config = dict(
    arch='transformer_decoder',
    model='autoregressive pixel model',
    dataset='photos of plants and fungi (iNaturalist)',
    train_examples=90422,
    image_size=16,
    horizontal_flip=True,
    levels_per_channel=6,
    vocab_size=217,
    width=256,
    layers=8,
    norm='rmsnorm',
    norm_position='pre',
    activation='gelu',
    mlp_ratio=2,
    head_dim=32,
    fused_qkv=False,
    bias='all',
    qk_norm=False,
    parallel_block=False,
    inner_norm=False,
    drop_path=0.1,
    positions='rope',
    tie_embeddings=True,
    init='orthogonal',
    residual_init='none',
    optimizer='adamw',
    lr=0.0018,
    beta1=0.9,
    beta2=0.95,
    eps=1e-08,
    grad_clip=1.0,
    steps=15900,
    batch_size=128,
    epochs=22.5,
    lr_schedule='cosine',
    final_lr_fraction=0,
    warmup_steps=310,
    weight_decay=0.2,
)
Rows from block 4, named by matrix and row number. Rows with one number belong to one neuron. Each number is 128 + 24 x the weight over its row's rms, rounded and kept within 0 to 255. All counts start at 0. Numbers have three digits each. After the name is the row's rms in percent of the matrix's.
# fc1: MLP up (model.blocks.4.mlp.fc1.weight, 512x256), inputs 86-171
# fc2: MLP down (model.blocks.4.mlp.fc2.weight, 256x512, transposed), outputs 86-171
fc1.435 105:118154136081123118087100143097138114124143121128121141092143113159133121159136072153155131091129106085143104118169160153127140123124088146137113161160134117123177099134129157134118083100170139106139170141115102130112163183123090143098141129135145117160105134
fc2.435 100:123136103122101114121159144128138141143163104146135111079155127156120126141156136162113103154138122099130113116144132142116172133133149093120136136121141124155141110151109135137143099101106164107131129121098133124134174142095101124058134105152117155143102141
fc1.436 100:122138103107141109143118098098130076142139122122092116155082110122152116156170160104154103079128120129170132131127149100110110104123114116133115144137168099123138151070124194136121075147145113092154168167097122128146151121146174139140166113137141155119115135
fc2.436 115:146103142143140137111136127112108125133118135146149128110135147131129138152119115167097083118123111136122105142120169104140121117126125123102176157131119164166147095095141175139141082139163134107120147132117107124098128179098141176088145149174127089165131148
fc1.437 096:135118127113159125106141146100103070131116163092144110094102115130149152100113179153150104135140101142126132143139135095121109133115100111150153120133144091116122107086099121088171119172074118078140140101099131141144144121157125164113146150115118100177109170
fc2.437 091:130172131145155126155160101143119116093101126154094164141120168141096116130107112112157151151142177114147128140076136141142196128137170143114112142158144118135136101144136116113170139114108142156126136066135136126131064110146132062139140084172130137105132158
fc1.438 098:126101128129191098129092153149108120122133113118109166065142140104105081156133137148157136157127154133145083146148110147187116138146100162112141169119128097144157123135149136130140154124082114124104150104109140163111122137142145131087125117198104082147150125
fc2.438 094:136118128093124116137169134096140151135079138141138089182117151176142145114107111066085122135146117130129167134110156137086154087130128136111114118170106091118139107104107159171127118154161171151170150101160126056117113133119137102152117133127170147128142107
fc1.439 102:094130153135109139107119121141152141122147154166135137159119087152094127148167124134086103114118116136152116115124147133134129130124118134113105128164133103106142138083143155138149148138146094090146161118173142131109167156109150125171106098131155129166140111
fc2.439 120:096093153115149117136076108118119109088096141125117108157138135137126109103154127109146103118120103132096128121143117132139141115124112119135111118167150084093155143126123127141094165136154100127141133131133149141158117135155139124154122131125097118099096104
fc1.440 091:118083106161096126133082099125139110130130116102116087129169125164120151113144140165120125098139090133142055111126131146147084141114093104163119108116141140131122134122179161095103129130121092106140137113108115132142145166139125110129108111113156149106095108
fc2.440 095:139111123084187158141132131113147113096107087116124105118092155142154143113131132077139108153137120135123179111178144136093155183123190103096154155171123087139100157126139104153141101143146139116142080132118145124128089117132118147113125124148075116138137139
fc1.441 103:157075147166160106089139081077102135171137128093099105136092130142138123155110158133113142109132095154095090153115091128132135089137112147124123126128130138161131135111157143164158098118085105118114159135124133146090135131106143119094083134112153162140105116
fc2.441 105:094126161170101110153145165115108154127155179119155128130138123137074126120127137127140117064130141134131134080116174072160127133122142134133161162087142101127118132102124120128116147145142157167152120126143125114198107124181131141151102112131075099118148130
fc1.442 108:119152079134147130110075103094162095127115116134106131110161096132130107126171099128124157132095115112118119178125124137137114120116081133127144129123138140123153084131142159125079148118147079126110135104087132107050160101130143137121113072131158176139115157
fc2.442 110:119118141151123124114103146135112143142200085128136143095110099095135126127132123147113120129132149102078088081178135135120118145156124149127064117098123098123139147096122116120144132124127120184142115127135090124131126152144135136101122112126133109144130143
fc1.443 096:072194176109124174103182107092123125166145141184135135110176109123130131126111103156183114132149113177176118167098153143141130105115123128140179177129159095111137153115181167111132127155148111138141089113167147129130146116133112113101092124153182159112141112
fc2.443 094:106130129119121102121102120113182169130112123109135122159125133147119149107135126125130150122151106114058164123163113107108134172115113148127143123134128115115150084152136107135069163137130164108128122152125115145134117162167138171122133114124104146081094111
fc1.444 101:150126080140128134139109106123160097143159164125075120128109117129152100127146156171139121162125137091141118145130139111155074095108109159127148145115173112125175102127125150117142171114137108121112115143093128122134146124196187100130072108147149118099128121
fc2.444 094:077120124105113127157146190112134140122158110138166132105101137138101123145112122161096092170177152095179083127118187135129147103149123094133106113099162162143155143134133141142142157150172145119144133159125171141087151103108110139082119112118140154151137121
fc1.445 101:154173161130130148130111099115152047121077149126127096147111099195112135130182147139141125119095115093103153112111139141084121109085119092109091165175106143137130153140131148118102074153114086113117146152093151137148157163124131141127131081113135092169115135
fc2.445 096:177101142156106125138140117180106090154146141117093102159136148180113127140079164080144110193150141176178134162116132146142138112149143114191167150111127115144153145135122106074124176115133101130126161086090128138098118148087111126168134128149165112145111160
fc1.446 102:160129159143157109115124154135142098110101148121119141135095126133114128142159132120092135117107118085102112109128167151113122132118138100142097061138162105094143154092127148152148129161093121104134131150160118137133132159128136106140141145132131148154113095
fc2.446 093:164127137128129114124112138144136137175121156143139130109154098087072110148126138139128158097158171103112116133124135114142149137142117133114197123093117110131117117109125116126104134118183092130084118110097115106153146098141107187081145138115146106105101157
fc1.447 099:117111132146143097135137121153128121149125128096128118158146083169127111160131164109103147082129108097101084118115119161090112109120099128117110122134141096131161125113138134125088127133148075097134122156133131135100150132113067124144118111146133146186189143
fc2.447 101:122141131138139132120138124170111127106148149114107127109083156112134123113185164114131117125116103133170117047131119171102111150123126169129102149133137137141130131150099106145115134130099102152119135134162101159142134094125143150140136120138113131155154156
fc1.448 089:139138123123134141141150136134111111156134140124118156140127130098121089168138157184152130124122151120103130137131144139182125146140101166132120108086142115145196108101148137115140210116129078153121177124096151157161165094152123133122088086182152125142136123
fc2.448 086:110075140128134139178075186086167132143122103103146092157174123159107150161122117102103077134104100048115118141156150093112136104128141125144159122113113145142133118129092144144150142142180129080113114152124087146103091142098105121142136123165150144138153122
fc1.449 103:171111179171136141107165136102182125126135132124121118084111103121100116129155147151117140135135100117113097108138123185097110146115093139168112120082162132198148109128118120130121152145174100151119117119128129144106178113164133132139089103138141133191073187
fc2.449 112:107108138106144084149127102140122136128107136095137145140136102056094130142130162128134122142137129065190179093120118137093123157125145097102117141112163146114143121134135099124170169127172157128144115092107107127138146096145117108153152114170112146119155151
fc1.450 105:140135125135163086091098136111114136134154112135141163139123121119182104129130091173149122120095102153111133116183138111155110117127123148097185176137132106103178128110135145124139150147100131131116143109128125107096126126142161096143132139147095116134112115
fc2.450 093:115109144126148106129121095133100147110144132101158140133149098100158107132104140098090138118171160137130137104109116123129162104138104129106087097171093115122157113155143094095107120147180147125139178107105151145158141103133137157098155178114135131099149124
fc1.451 103:079124173144146118124131125149185120119124102144095136093130121108136095128145159091146133173104133143122078138151138128131152143127090144137122159154108096130179087105189128150128150141123083141108153100158105135132131126119125134139108098190123105121135085
fc2.451 101:134114117072124178117094069114105122141111131142134112156142140113100131143126103167077096120144126134183158169137079119127104148116135145093176137128106120177130098117118135160126094128143148136150127151117143097080130117084144087090128123124125180124127115
fc1.452 095:133098155150148132114182118133122136132144105131102121082141123127189114143169128189127134108134125124180107132169118163177161111122099107111156178093118136172167091105117165117140110103094123169086163120126165114138157135127121101123100116108132137126109125
fc2.452 094:115092076105130130173133145151157143160126107123136078136146146148120144135107106089123127129132128131113122116147131135128186174112134072140149130140156126161145105109104125133131131214149139136146130103132162150160103133104121128128136086120111082160179136
fc1.453 102:133154099095142101126123161079105152138125079139087105106166113130142142104107134171067135110105135090118108143115110143170162177120127124096170161154132130150130109110116101149152124153159142146133161076108154067144135118160130104109158128149109125148145053
fc2.453 103:167071142158122153128136101161133103185105150117105146154132155125139118130148133123133119168149134172136183117116120107100104117134126117150132089075136130136130130129143127142138150099108121093129129121141112139100108153114141148178070107104173131108150160
fc1.454 091:120097156104143108123113114119150154107153120142141130130147117142126090163161108135140144125125133106105135139141133100144109094116146174151118108123166116149164082142133159121146131132113097128083119129096119157071141110132164172122090127136132170102089106
fc2.454 098:128181144112121124155128110139130146081097084181137136122097112092133090141123122107092123148111139131116081119112167124112100125144121124108137125145093127119149140142153075123099156121157143134123147111158092110179106126130138086158098122170121109134121090
fc1.455 113:139135092116154118090136147134109108172089066092136132088153097095147135148143109137151163111139136146179110156147116141140179117128097105167146138138117084127127141162121142160150118096116169148140186124088171118119131116130102109099137134153139122101160120
fc2.455 103:164095129134123116110202147141089124177135146061161146104132072145119129142132133134144128128133131131128086143150129111126114165118117106119193122086119105142110145133162137136079135127121120089155146145122151129096162128112077148106118123139127186063110153
fc1.456 094:140110102118142113116128137051130102116122090097101092124132125137093170099134123143154131120141040065117128117118153146149134154116107079154125099125126126141122129076150134153162120175154116110136121121107127101110138169155108155076121129114111116133138110
fc2.456 102:124137157132110132142120128158117173176139142146171166103133119125124079147093125140063130144131168172128126100110120100119084095157173167146123166131094143128147115182128130136087141104127152162083150121192133181106141115126144104116138126177116147134136131
fc1.457 109:173113110156173127121135163143113090111113056114111133133143117159153121146123153118133106096127112121130070129168133121119172113129127110130140116168124116129177118117093123127162082147119133186078180134114171120110124187106143125114173132160102120160112125
fc2.457 114:112134091156141093123166095130143115133130164078149129126156168081166100116171108165082120153129130156125135151141104177132116142144121144115106188112086138147149082133175109125145149135089129089154139101155128175114139122130123133137118121138119129146088113
fc1.458 102:135165158120114100114126119115174119153134139138125148154133125143095127165168091138118079108112108091158165115155133113155114153141092117151172162144144101129135132108090159116159132115159100088135102150160098100084133129169123149104143139109152157130105129
fc2.458 098:089149120115117142147111106108117165128081124098131106140132113124146143139154089141126162156150135103096121106145111056139107144166139166138114122136136143063115118156135145154095155104166121102132133151128139098145123094109099142121112154104165158105123125
fc1.459 102:083086150165144152121124078127147115132121126115119162140099114110176109155155150144122170098086125110120077129105130107109092065140148164105151115119146134090151109164168163143089145101068114148103141111163125123088151132146156070139107122157136137121117127
fc2.459 090:171155170137098151130062133134131081152171163104131143117138148150113120139122106152111129152111155143105138092120105116110086171183173142167104113123126140168112163165123103124139136050130127142133126157141125159109121141140129150107138164154115149130192124
fc1.460 096:129134141108117145117124132121140113100139150136098139091136119139152154122122137105119147157118116128132143198111153142167117132132129096078141101120166145116124130137102118092141133146106108113155121100102167117139157152134098109088094123123172157140151135
fc2.460 092:129139143090184120174145057111117124094119153124166154168149126115123140150141153113131150096136131092129138094115125127128127101118081133143174135129154169132157113114128162163116117141139103098109166159169139109125136118136146103153101099146142114123139183
fc1.461 101:181101126162168123042156100116126140150122068122158144114130113143123114141152164123139124115126121118089101139162111201130157170121085124158133159127105138151157080131127136079131125109115129166121191116129128119120153155116134170108110132145135143136143134
fc2.461 102:121112139103100106123124105129143132122187141121123131152136113162112118145101101107169117110163145130155146107082136077134104118132134137158121105102163149151131166129125157087130152105120112131107126118079166128115137118155097093137124135145121105150125116
fc1.462 102:144122079114143184128121122145121071097055143149123095118120124122111111107133118116133163125111138160151130089107127115123128150091073094100136121088120117115132138111153140130107110123177151115116136160120131090121135127129139110136136126116156156164099157
fc2.462 097:099114164140130131122087101118168160159156148092083128144154150138140129129122142146160097147137156148131123131111151096143140092144116085180092142159128137124126108141158144128080105123140127120146103089134151150162113122149123148132120101128173128115130095
fc1.463 097:138088125120131121099148148116137086138081120088144130102155109108067111116152134118155111107109147109152161120153149144108165133104076119093159090143163059148142139099127112143138123086163134169139128112124128143113153160146106153160137118105148126136152125
fc2.463 092:144111102156088136120136091115133134141189111121113146173131140136082141139090141071106108106138109136146174168167083124150137163157166147099134148102121159126119088124165149106091135110128139154154107151109090110109120110103125174116122114142119153126126111
fc1.464 098:078171156094105106133149057110126116135150119183137154119133117136115108143135169153109103123136140122159133143080141138163137110131139132127084153101106105108158097132166127080097126144147148194140132132146153126078156121152155083104080110137107158122146120
fc2.464 105:118180152106165103141172131143139164131128130179126148102129095127156130134154113174095136087153152146162122131121115148119119134108136135118128138122185140140117130092082115096120137148144106142118138106125116148126146104124156132142114129140122103139113154
fc1.465 098:091144132133122125123088121133122120129142137116106120142150122149151129112094122129088151098103088124102122116156161137098107163116119120130094095166129115121148101131137142123065130128159113136119121147135111121096149118162084181137157116130078122150111145
fc2.465 098:133089127130151135144135105175114157140150097095074111118107114113125125143157137123136107170138108163121124097144083151090134135149122147124151132104134117128137124132118191097140146109129156142118127142154153109130124109118150129155134123122149145159107157
fc1.466 101:120130118073149158127128119119174051138106077127122116122149117100161134134169161078138110133113138120154157132123139157080155130131107137115113178136143083122128136145106154115120103114121127158142174080107166145137154105153134118108165104139110146130118137
fc2.466 102:168115089132095105133122142122097133159145123142112148106093129100093123146097139090076182124094123094104103183139157145111130087134124125124139117148144149146154123113099091123144136129106112064093117167126075128106113144121175177123135146094126123136137123
fc1.467 101:135118146129109130089155127110123139111107163138135155118142105148099126135095089153166119150110084098110114115134188126138101112122084118099123135078144120173151119155121155116123127133147099104124124096105145175116143196129155136113118136110149142154127148
fc2.467 096:098135130113109155148171139126105147158144110165093132149132130132124128119093118092095148114135098122057132127123128166160130130132105148101092134168152118112138106107098111128140110119076088102139108121145109083122152144158158100113188100084152128132126083
fc1.468 101:137090143109113146147133150132152098140119145118114147129099126168142130113098123072120109124112130133133107091107157146121134123144124100126110112136164141157144098133091156145117097168123138133157095178184189105139149139147121140154118068103147145190140117
fc2.468 089:147131107120132139124103101121103134104138073155104137088184151130183145144141111142121147098174147145180140123096131139170161112103133135144113120133123123125119126103120134187126131115113138163124170118104120102163125143145136102136148129103133114076170129
fc1.469 099:125121117163142101124089111107187102133091123076131117150127092104131113150118156145131103115159152114148133148110125147126151110098116122139108096137142139152157130100161141140150143120104130149126137165104174104143139158108140143106125070140172154128133119
fc2.469 099:162141091114104157144108130098114120174122134143118106135203137121105133173128137096108115145163140128157133157110141122130136131150148116116201120100130175146118108117114150130145126101162115161134141126114189162079132171100116124107083149130109151146120136
fc1.470 093:123093137075150106140137136114151165101131082130130144081149125159162094127106137114140088142113134110115117159117080140118136151140125109092135171138141125140160112132142098154116099164115151137125120128150148103127123135162146134136119118127128103145114086
fc2.470 091:160123140158152124140131131116107098103113165114116136159104152109153123140158129158093125084135120150102134136143190117156106079152146158113082135111159102133154138117114140111126144121143108094124122115089099128100118126108139135186134115149126132149130152
fc1.471 098:084097132129113150146142122139158120181146140113069135111142120104114109094130150120147113115123145095111147107128121128141103139130113137133151151120193132118158147087117129150145141165152120131138076124106131069104159109125100123133089065129141136120120101
fc2.471 100:124159103132101126152071171159148105109107104140158124133092165157072122130114116105145137119154129085145097079081164110161127104136133103149167149138100105124148130151146134085103148123157106115122179096105107127153089103144151129144158106140116101150146153
fc1.472 100:153139121098174160134155107141152154116083133134091129110089118065114123146117147084119072106121139152099151134160176127120116125127109121106128136117109126164142142121154114148137128127102107119104126145138131139166145097170112128111128103173123124138121119
fc2.472 096:127105120112083112130125121115105143112136114145127103111134131128154148120147136177094129142119124130120141146153113127134178131111121162080123134152095122117121137142101162159126107129074127145128112138123121116118121124110141203089203120139103143075110118
fc1.473 095:143119099106156110090087115114127145103113095149099151091100100108132119110145125142124151132057112114110093125153144120121084135092098129111100093142141103132150124085087107161140104136085098149136139141130104132137164108122106157116129066128118142146129109
fc2.473 091:093161090121118128130144116104157157137145127098101146088127138086113124145082139151112138114131177100159096112123147151143149193168133127133158138123125139136104144100127148126119146091084110124127103131141141177145111128135124131110149186102118128139095173
fc1.474 103:127140136127141146094138117119151133098102123148101174122135093121145101113145131109099133124066133137126152154115131121148074086121082121080106108153154113130166134104113166147135117130114047136156117131148142166128150118135136114194152129121145121161129102
fc2.474 105:120114109105119090113126113089172135122146124140108149119114143108137110133126160146141158160105100125121145119134089157133145127144137123135109151179169115085139103117153152156137147138068161115167138104141161142123103114185189106134135104125091108133062122
fc1.475 105:117138156125111154102109101123208141167143130168122158134142127139151114128142145101148125148155136165121164089153161156100148151124119128066084117140140114115136123073133148170139108151121123156162133115183162094164147126145112133150110116133135169104141118
fc2.475 094:110120139175126161104132153134144117166112170137138127145133082147117111133117125088152153141095155139133146139124138148089117137118121143144144137147096139117127081180167121147106156121132090131122082098156100136063114079111087110120127132180132100111084152
fc1.476 101:153157121140111097123130084129121135132084155130134133148106121123139109132158132157128137142119125100074140124103108087191128117117104129153174122106152135103163084110166153116080165140110133149097113162177126115089131141148147087097101111132098125098104123
fc2.476 096:103130132111217107150136141153165136094092093175142123121106118120137125144102133107145147137155132099104101118134104128084159200124110127164180170141119151116148105100122102167157136106212151109124157117111133113155124103092132166127133110123150116144121126
fc1.477 099:166094120116141129082145137059090102128071109126107125107126091102151144140111106141088104097117117135127123155137084111134104151119112133114110120112129077157122151130115154136115149099186166141116130166131106103054141134159148137106113144154159134155118152
fc2.477 100:113102148158154141126125121134087090150115118123142134117143102095121103130138169136081157100133138146171089135086139133104135146126108076119108096130087151117140142092130086142132135105131101107124155108148124106142174098125081139147138110152163128139124130
fc1.478 097:107172118119112137119114080139120166158137141169113116169093107127170123140147094157159101093128102147119136121123125137162132140084117112136132146165146144111135112145156171114100132141114116133092155131133134178133138129158161138079106115131113113100092077
fc2.478 105:100102114138140150138151093123161119116096076163130104134076134129136144111123133091135153154158112133128112066144086128067166103111103092155133104181116087118120129103162127129145143140167136099112156137117124107167108139126145127177152093134193084122089134
fc1.479 102:170106121127160110121114161140129096156118147116081120092109113146133124127159161143153126090105129140150061154158138096113118109131099114132141157116158082186135145101133170113129160117107069157136124107116152091095151114157141118103090097131135183172156149
fc2.479 094:156119133121149133114095105115126119139102139127101144120155067133158137136141157140171115095094130129143109149172095116158127115119104097125145123106181075128141134127147173141103103135107104164161142112121161110127240128185141128081118108135109157150139095
fc1.480 090:121160155100162152158096131126152131154081108119103138145122148104169128161156123104134131115091129127120145130134103131126147115178113170124132169119100126133129081161131141142116106151095119141127136092139146079122132091149166141130111118119109136137115143
fc2.480 085:105123107156116134143112153123090137096119141172086124132123158125105119129143097113145142123115121113144120125105166100160160091195162114160105086154141129122147146128139166118130124139113091126109142152135148130105145115101117131103140109131151110155121114
fc1.481 099:168132115112170116099126150139139081112105076116141119092117112143180158105156120155145097158146114118155105117195136077112159118085110081144137124112138127150127126073118145134127106121122150134155169112144160066123134144116146072129105101115174106121143132
fc2.481 089:117127150137113119116135144151098144150165144096147129128150110112096118168156130122135119109131123112127091112118143104148109101126122140176137138122132135083124144104093127128161127105156079133126182142135106128139135121153153145098162124142107150092112112
fc1.482 100:059172174116159162136162129130126133125103157146122113101097129153066089119106155108149114152098125123143099117161157153132098146129115129149092113132138159111161106114117158125105130137119121133105136124119197131124136116129083169074110115160135129135125064
fc2.482 101:135093144118156144098073085107120108122126118141147120157161131101158121103128122127122129096105138128115180130098129118105151091130100134137127171172127076123121132132131111131169048133118148087133164115145129114132154119110132108134122144095140121086121118
fc1.483 084:107131126136178140093102169109129122143108124156127172177079142168131112166093112135124171124134117109137118112138118132135116111164096154132129130124134160152141104097164133135101097110119110133120112121148140095137134140151112084137134137134134111142107160
fc2.483 078:126131120113153124125161140145128109170163131140101134109139172141162131146158130130170106186140113119117145146138133134092117114149138137144159127153136152158140109112092132130134142121112106148165153116141140136132123140128126169114138144116080132124195123
fc1.484 104:117152100141150091124126148150127146144119111118080115108155123118116123101136150131094117146101137145115130104166167114116102120070113111094095128120115109120135127101112138150149120159085117132150147128118129130129136133174167115123122133131068122141154096
fc2.484 093:130150089120128123095129128124088154107138124089097147131132117139161133095156125154117122144132139149121151107130158087133085132107072114145130121099111150144137140118157087138085146105065109143140092208175082133133143127146118117150107167128109119101157118
fc1.485 114:139137138093144137121133145120166108101108154165101133094095125141094134129131108110163169143134137125134110103103175178162113114125117121128187138110150142116131166121095184084109147139083114121131113110113137125088158151177127123109090115124135132139183117
fc2.485 125:118173136096138077110173147141132127133149171157112145123096101132120122130142112134119089126145139110126150161146150134107128110111140132130148120147146103141135110124137118095132173133131106124132104071116119103104136107144114105063119108131140153138175077
fc1.486 102:174175161150169143136158132137152100167111092141125109103116096124135143121196171113167118130083111152100125174185120144092123148082135102114119108120178163128123139131139142086124140131100145140138108119057132167125135151125104124124135084124145124117147139
fc2.486 101:162076134125112134104099147158112084106134152128186136157121114159076134135113123150118177114133128132110096140118155100112083115140135140118167146101096134137102113172141104162135113107132108121131122118146132098109105126124104147108145149109156128131105158
fc1.487 098:172103124117144137111141140089127108106170156104089127119106119171147119128147145146152113145146120138175086178169068114160147098142139134119147165151147121171139135161106174103126138127081174149132082120112144154089143099151127188056114145137117140143117124
fc2.487 092:107141099143135124126149116100159127097154167094121101158176115104163101125147068136143117119158100147134098118081182130144128137128126121130113145137140136145154092103130079118120163084179104148128111110131136137127155109099144121162140107149134090151115141
fc1.488 098:132120113105138159124171082113119099145066098100126100120146109102147135130163086119165165098096129173115133187108085118108145106128093117131106134122118099196118137156138119111117108117101126153126166136106150100093146103123120129112084130105173126111188110
fc2.488 099:099115130146163107126090156112158195121141137097108116127155120101124124166133127125142157111137097133087103081145136112112127135111090105150147100106174116105134174106148117148120144107148130085131073090127130134122152140124071136129081119084144091121075138
fc1.489 099:123135132115155114105086124106156146177123151168107118126079110119150098151119141146086176114133130138125127102134092144116164146111109137133169139148130122123179118127107160126107091116083142116094126080109128094140157150112146165118133122141122105161112104
fc2.489 101:158096137107128130146157141141115081092168112119110139108122146154119119139127173152121094156184167140177150161122112126136104111140169151153126145128136134130135105157173090147153156112171129155113138111110130155132141133134176117118141150140122073134133119
fc1.490 102:058085141056148159124132148069145119126110089108112135081151114097130114135171101132110139162096130120131154151164141142120102135141096127119120162140120077145139111137102099146138118139133122108117175123119108108081149108154132112120113122121122153144105119
fc2.490 102:109129062166111140140106092129149132120157154117076100123164130112147131140157101136117135123103108101140074136114096111153109154117081140082171148106164104164156103117090134122076135105151107097102117076100126158099158106110176172079118122134172181157139106
fc1.491 095:120138164087117095104111107117112092116114129113154141067117112104183133098102157141083130115110133143087123122121113100137119156120105127145142158132142129128133142136096168156158101130099105168147154126134151111134131122159141120142150140134106089172110154
fc2.491 097:124138128130185151136099116128114095085133099113160103143147138103148142130137142106191105172167114104127112120112117141130164120138113114128130117134106098158130141116165066145123140112168149098129112123126152135133129105122128099140066102121155146135136117
fc1.492 098:130112151133145122090166130131143126128117136132132158146108128147162091126118138201149122130124157137161106149166136130146121097116117127134139109108133119162153140140167114111149133107109140159134125128141148136158142137138140102097080127128137152104091136
fc2.492 093:106147124106169133112124125129115147148166121144101140118172098084068116112110168103095138115123159155102143109154132111127098157130137129133068151130154098061125127103068120094115118142137109117154077143126130123121144138098111207115190101108076137140177109
fc1.493 099:165132148114209155112110191133170105141122121112133111138142138149175111139150146106112094139104098117097105136154130121122099168096113132158154113118118128133141142122170128084124172123146081111096115144135107137121114156170156119089109122160112154144115144
fc2.493 101:112116138122116128133120115142064112132118170090146116121174116158139117106131129135095143124154132163153112147125052132124133139105082083133124145141079081148127105122137105079102117150145159068124115161133099123160141091144083103102130130093120124087049126
fc1.494 092:120088133143156124127120109112135120137085128107142112080126118113133120127139114146127066140117132138104124132144118143134121090113122096133182117065158109135142117125110116121170108110087147116129114074095102123125143147147132133111084076132138123162117161
fc2.494 095:176131147159118138106166116089129118107158119114136120128102160115092134129094144125153151141115117130140160141172153100138143171115121125111108130119120134150122154123161144141188151126099117110136132123139098142085103131135110106118100135121140143151060144
fc1.495 098:142103128169175120126108117155132128139128084149105123121123117066107143123162123149130129119097083117113133137141091123107123072102121081071147102111169118134131140074115140145131088180140121110122151123105140093121153167111124137104108099115106122160151115
fc2.495 095:180135126137150143142126152132109092071139171141179161107166126112096126152117106156112133117112153132161135136120176116140123159131153107117123082124141137161134152129138110134116113163130084140130163120110102148140142125109104124080079110142139137123112152
fc1.496 102:149095134108126143115130161148131099170125151145102115097139105144158141120165108124116120078097120141142092120164133106151114113115111109111136158127166117176127136117145191141121105128105095163127152106114156107085146117159174142092115128123155155159144106
fc2.496 098:116105170129135150126104116117127107133140132147090146119126087160151134133138175140159125076101129138161094163168121113141114112128114107130119131121174091152140140135173163134108099137098091183151116117126157102127237123177138127103083105148124142143126097
fc1.497 103:109150093180158118094095118091129149166144112156122137152128117122159139152138103143151134126126095135167148103140137128136142104132139137124164121123136094109127145136113195124172151135105108153099162141121157107130132145187157130101132141145156126111131084
fc2.497 096:127171147137154134117111132109141148100165128088164128110190114137124124117101125152139140053185137117127168091158106100127139129126147137149100127137120080110130138138133084156165130143160183138135112102142135131131162107202062115118087127132122140092107153
fc1.498 104:129113150106166135136120152143126134127099093124116133091121069111144121153149103178116137140122136126177085156111115121185157097126107074088140153129126109127165176132116103145130133108160109137132117134150128116131149144126135114126121107172121107148171139
fc2.498 110:119155134130091141136136089098115097133120182110095102148144145155114152139133162140169140086116083133131094129076128110123154159139134157123127128143162118149106123106129170152111117080119118163141093122118138151103133135141120133167127117131101111151096198
fc1.499 106:159144127139154145146143167144140105139115113123094147086163075143160123138124154180089155104098126109156124122124128104149107164120117100099095122109140146150159152125124146134128120122089127146150156124167148136150149168135119120161149099138164121167108130
fc2.499 110:139166105140105128132101094131153122120104146173118122181145140167155108136139133131151162078145094136141122119086131103088119114117131130142141104162151079132141146095156179120095103117108138159152141081076164125151150146108115178177151107140127104130128137
fc1.500 105:135144130155120147110132127128135145171127162119141122118120068090142152122129154120135098088129099090063131121153150130126125157072107096123093109144154099142132123085110169169159153157123096110132183158119101118128154156141135148139135105120148115159117123
fc2.500 115:120109130102154140141110147134141134115112159105147114111106119096115142099107138102143155111135114129151120093119069111148152132126149124153089103170113127100132173114115109165152142143119125151150117144150151156193127125130146130141130143124094090129131138
fc1.501 106:126172185138140155095137121100206113138137115138131134120154102102129136113145171102146169163104108103119113129121158136138139112112142114134131122121176174145136135156096125064116163116084135163091101144120153139108152152138112139103132131126115127129082177
fc2.501 105:193064149142146129109115124136104139167182128102131147158141148088121118104123164148140153111157148132168139117094098130137100110124141152147138140077099120151137101164109133090147148124137117125098107148090139110148152085152098137110095146122104117117129148
fc1.502 096:085125140081125181166148108144160150135124147140063121138118136135128112120146118126127119133128156124098178154143146137156136102143135139119098144156185087134137116121113181123135120169101128110114122126131167118105141120142126118133139035116158128124106108
fc2.502 092:122158097124139122174066163135174119123159122102202123125147122121138129131158128164141152069115130104190126100128120121106144099121110144110179112108083128130134144131077074140124138133144118129093109136104105166198115107124142149097122142135084125134181136
fc1.503 102:124126062140125103141091098112115149175128119145083107122153112105124142135087132115136151115073104122156109196110089137138134076107120145122111117092132131127126117105134167135109132152137106112151158115085133112140129131131140109145139131110136166113181145
fc2.503 091:102136145118143091142142133112157114097171116165138142118165127159108146124131119120190108122141110092144140141126170121150132128130152135147126188168138119098140132147095102111139139131159144095156137137149140145124124144138151148106150101165110130152156125
fc1.504 094:114122166135201137120111109112137116112088169116113098136145116105118142116156124116136149109109079133145132134110079158140141110118105123095130140128155122131121107151119146136139098141108118089101103150134144157145145124139117140129113132132135109135082111
fc2.504 092:148126110170121145145205144120143092112142121078123122122156148135103110112069141122098126116120176142144136082087164144173152140108130108137123108111109099117165157114118115143140156125132138120102155109152129150132098129165152093117107117162088126137109141
fc1.505 095:140120083121118156138137062110146125109144157108127084175161123109113150135156129115108137079136075089114144142151114141102147140083087108111115100142144100156129094131157155118094148137159134126113104104107139105129141145136138114173129104112143166135134118
fc2.505 089:149129116148098106132119174119146103124136129150103061095132146126131167132149157097148153187147081091137080066114134158125182164134124080145164140125133103136152130128134141135152148148120133133120138102121155138159121160107144148148141117123131104134147140
fc1.506 092:138142136145117098127094157131136153158104116173127141154101112212160097179141088151097093096123132127101131095110100145097123087130117154109146177129137135164171088116153130148133124113140139147120143087133139117087138132141152113124160111140137125118134116
fc2.506 082:129122111124181117126148140178146116091151121157119153119113163110121117134095142142165161129142143115132113129123140133127112177151145131152154081119146142125142156142146137132137115072117109128135117124125123147138117137105127110104132117136141120153149137
fc1.507 090:083115095150118154121159117124127173133128166093114091158080118123134140105111124122148105102115107139110107109159144134127112097096093089097115101141099117119130128105179128113128144137169145137124118131150135086128142134129115134134149081112161136124152066
fc2.507 085:122111089137140102144144140152134120166093095105129098085144119098150125117166115150152131198106119130108153134142137128146183125117130122113154155126109115150149089120107101154168130128146124111134153120080151166128115144145135118115142127069165119142135171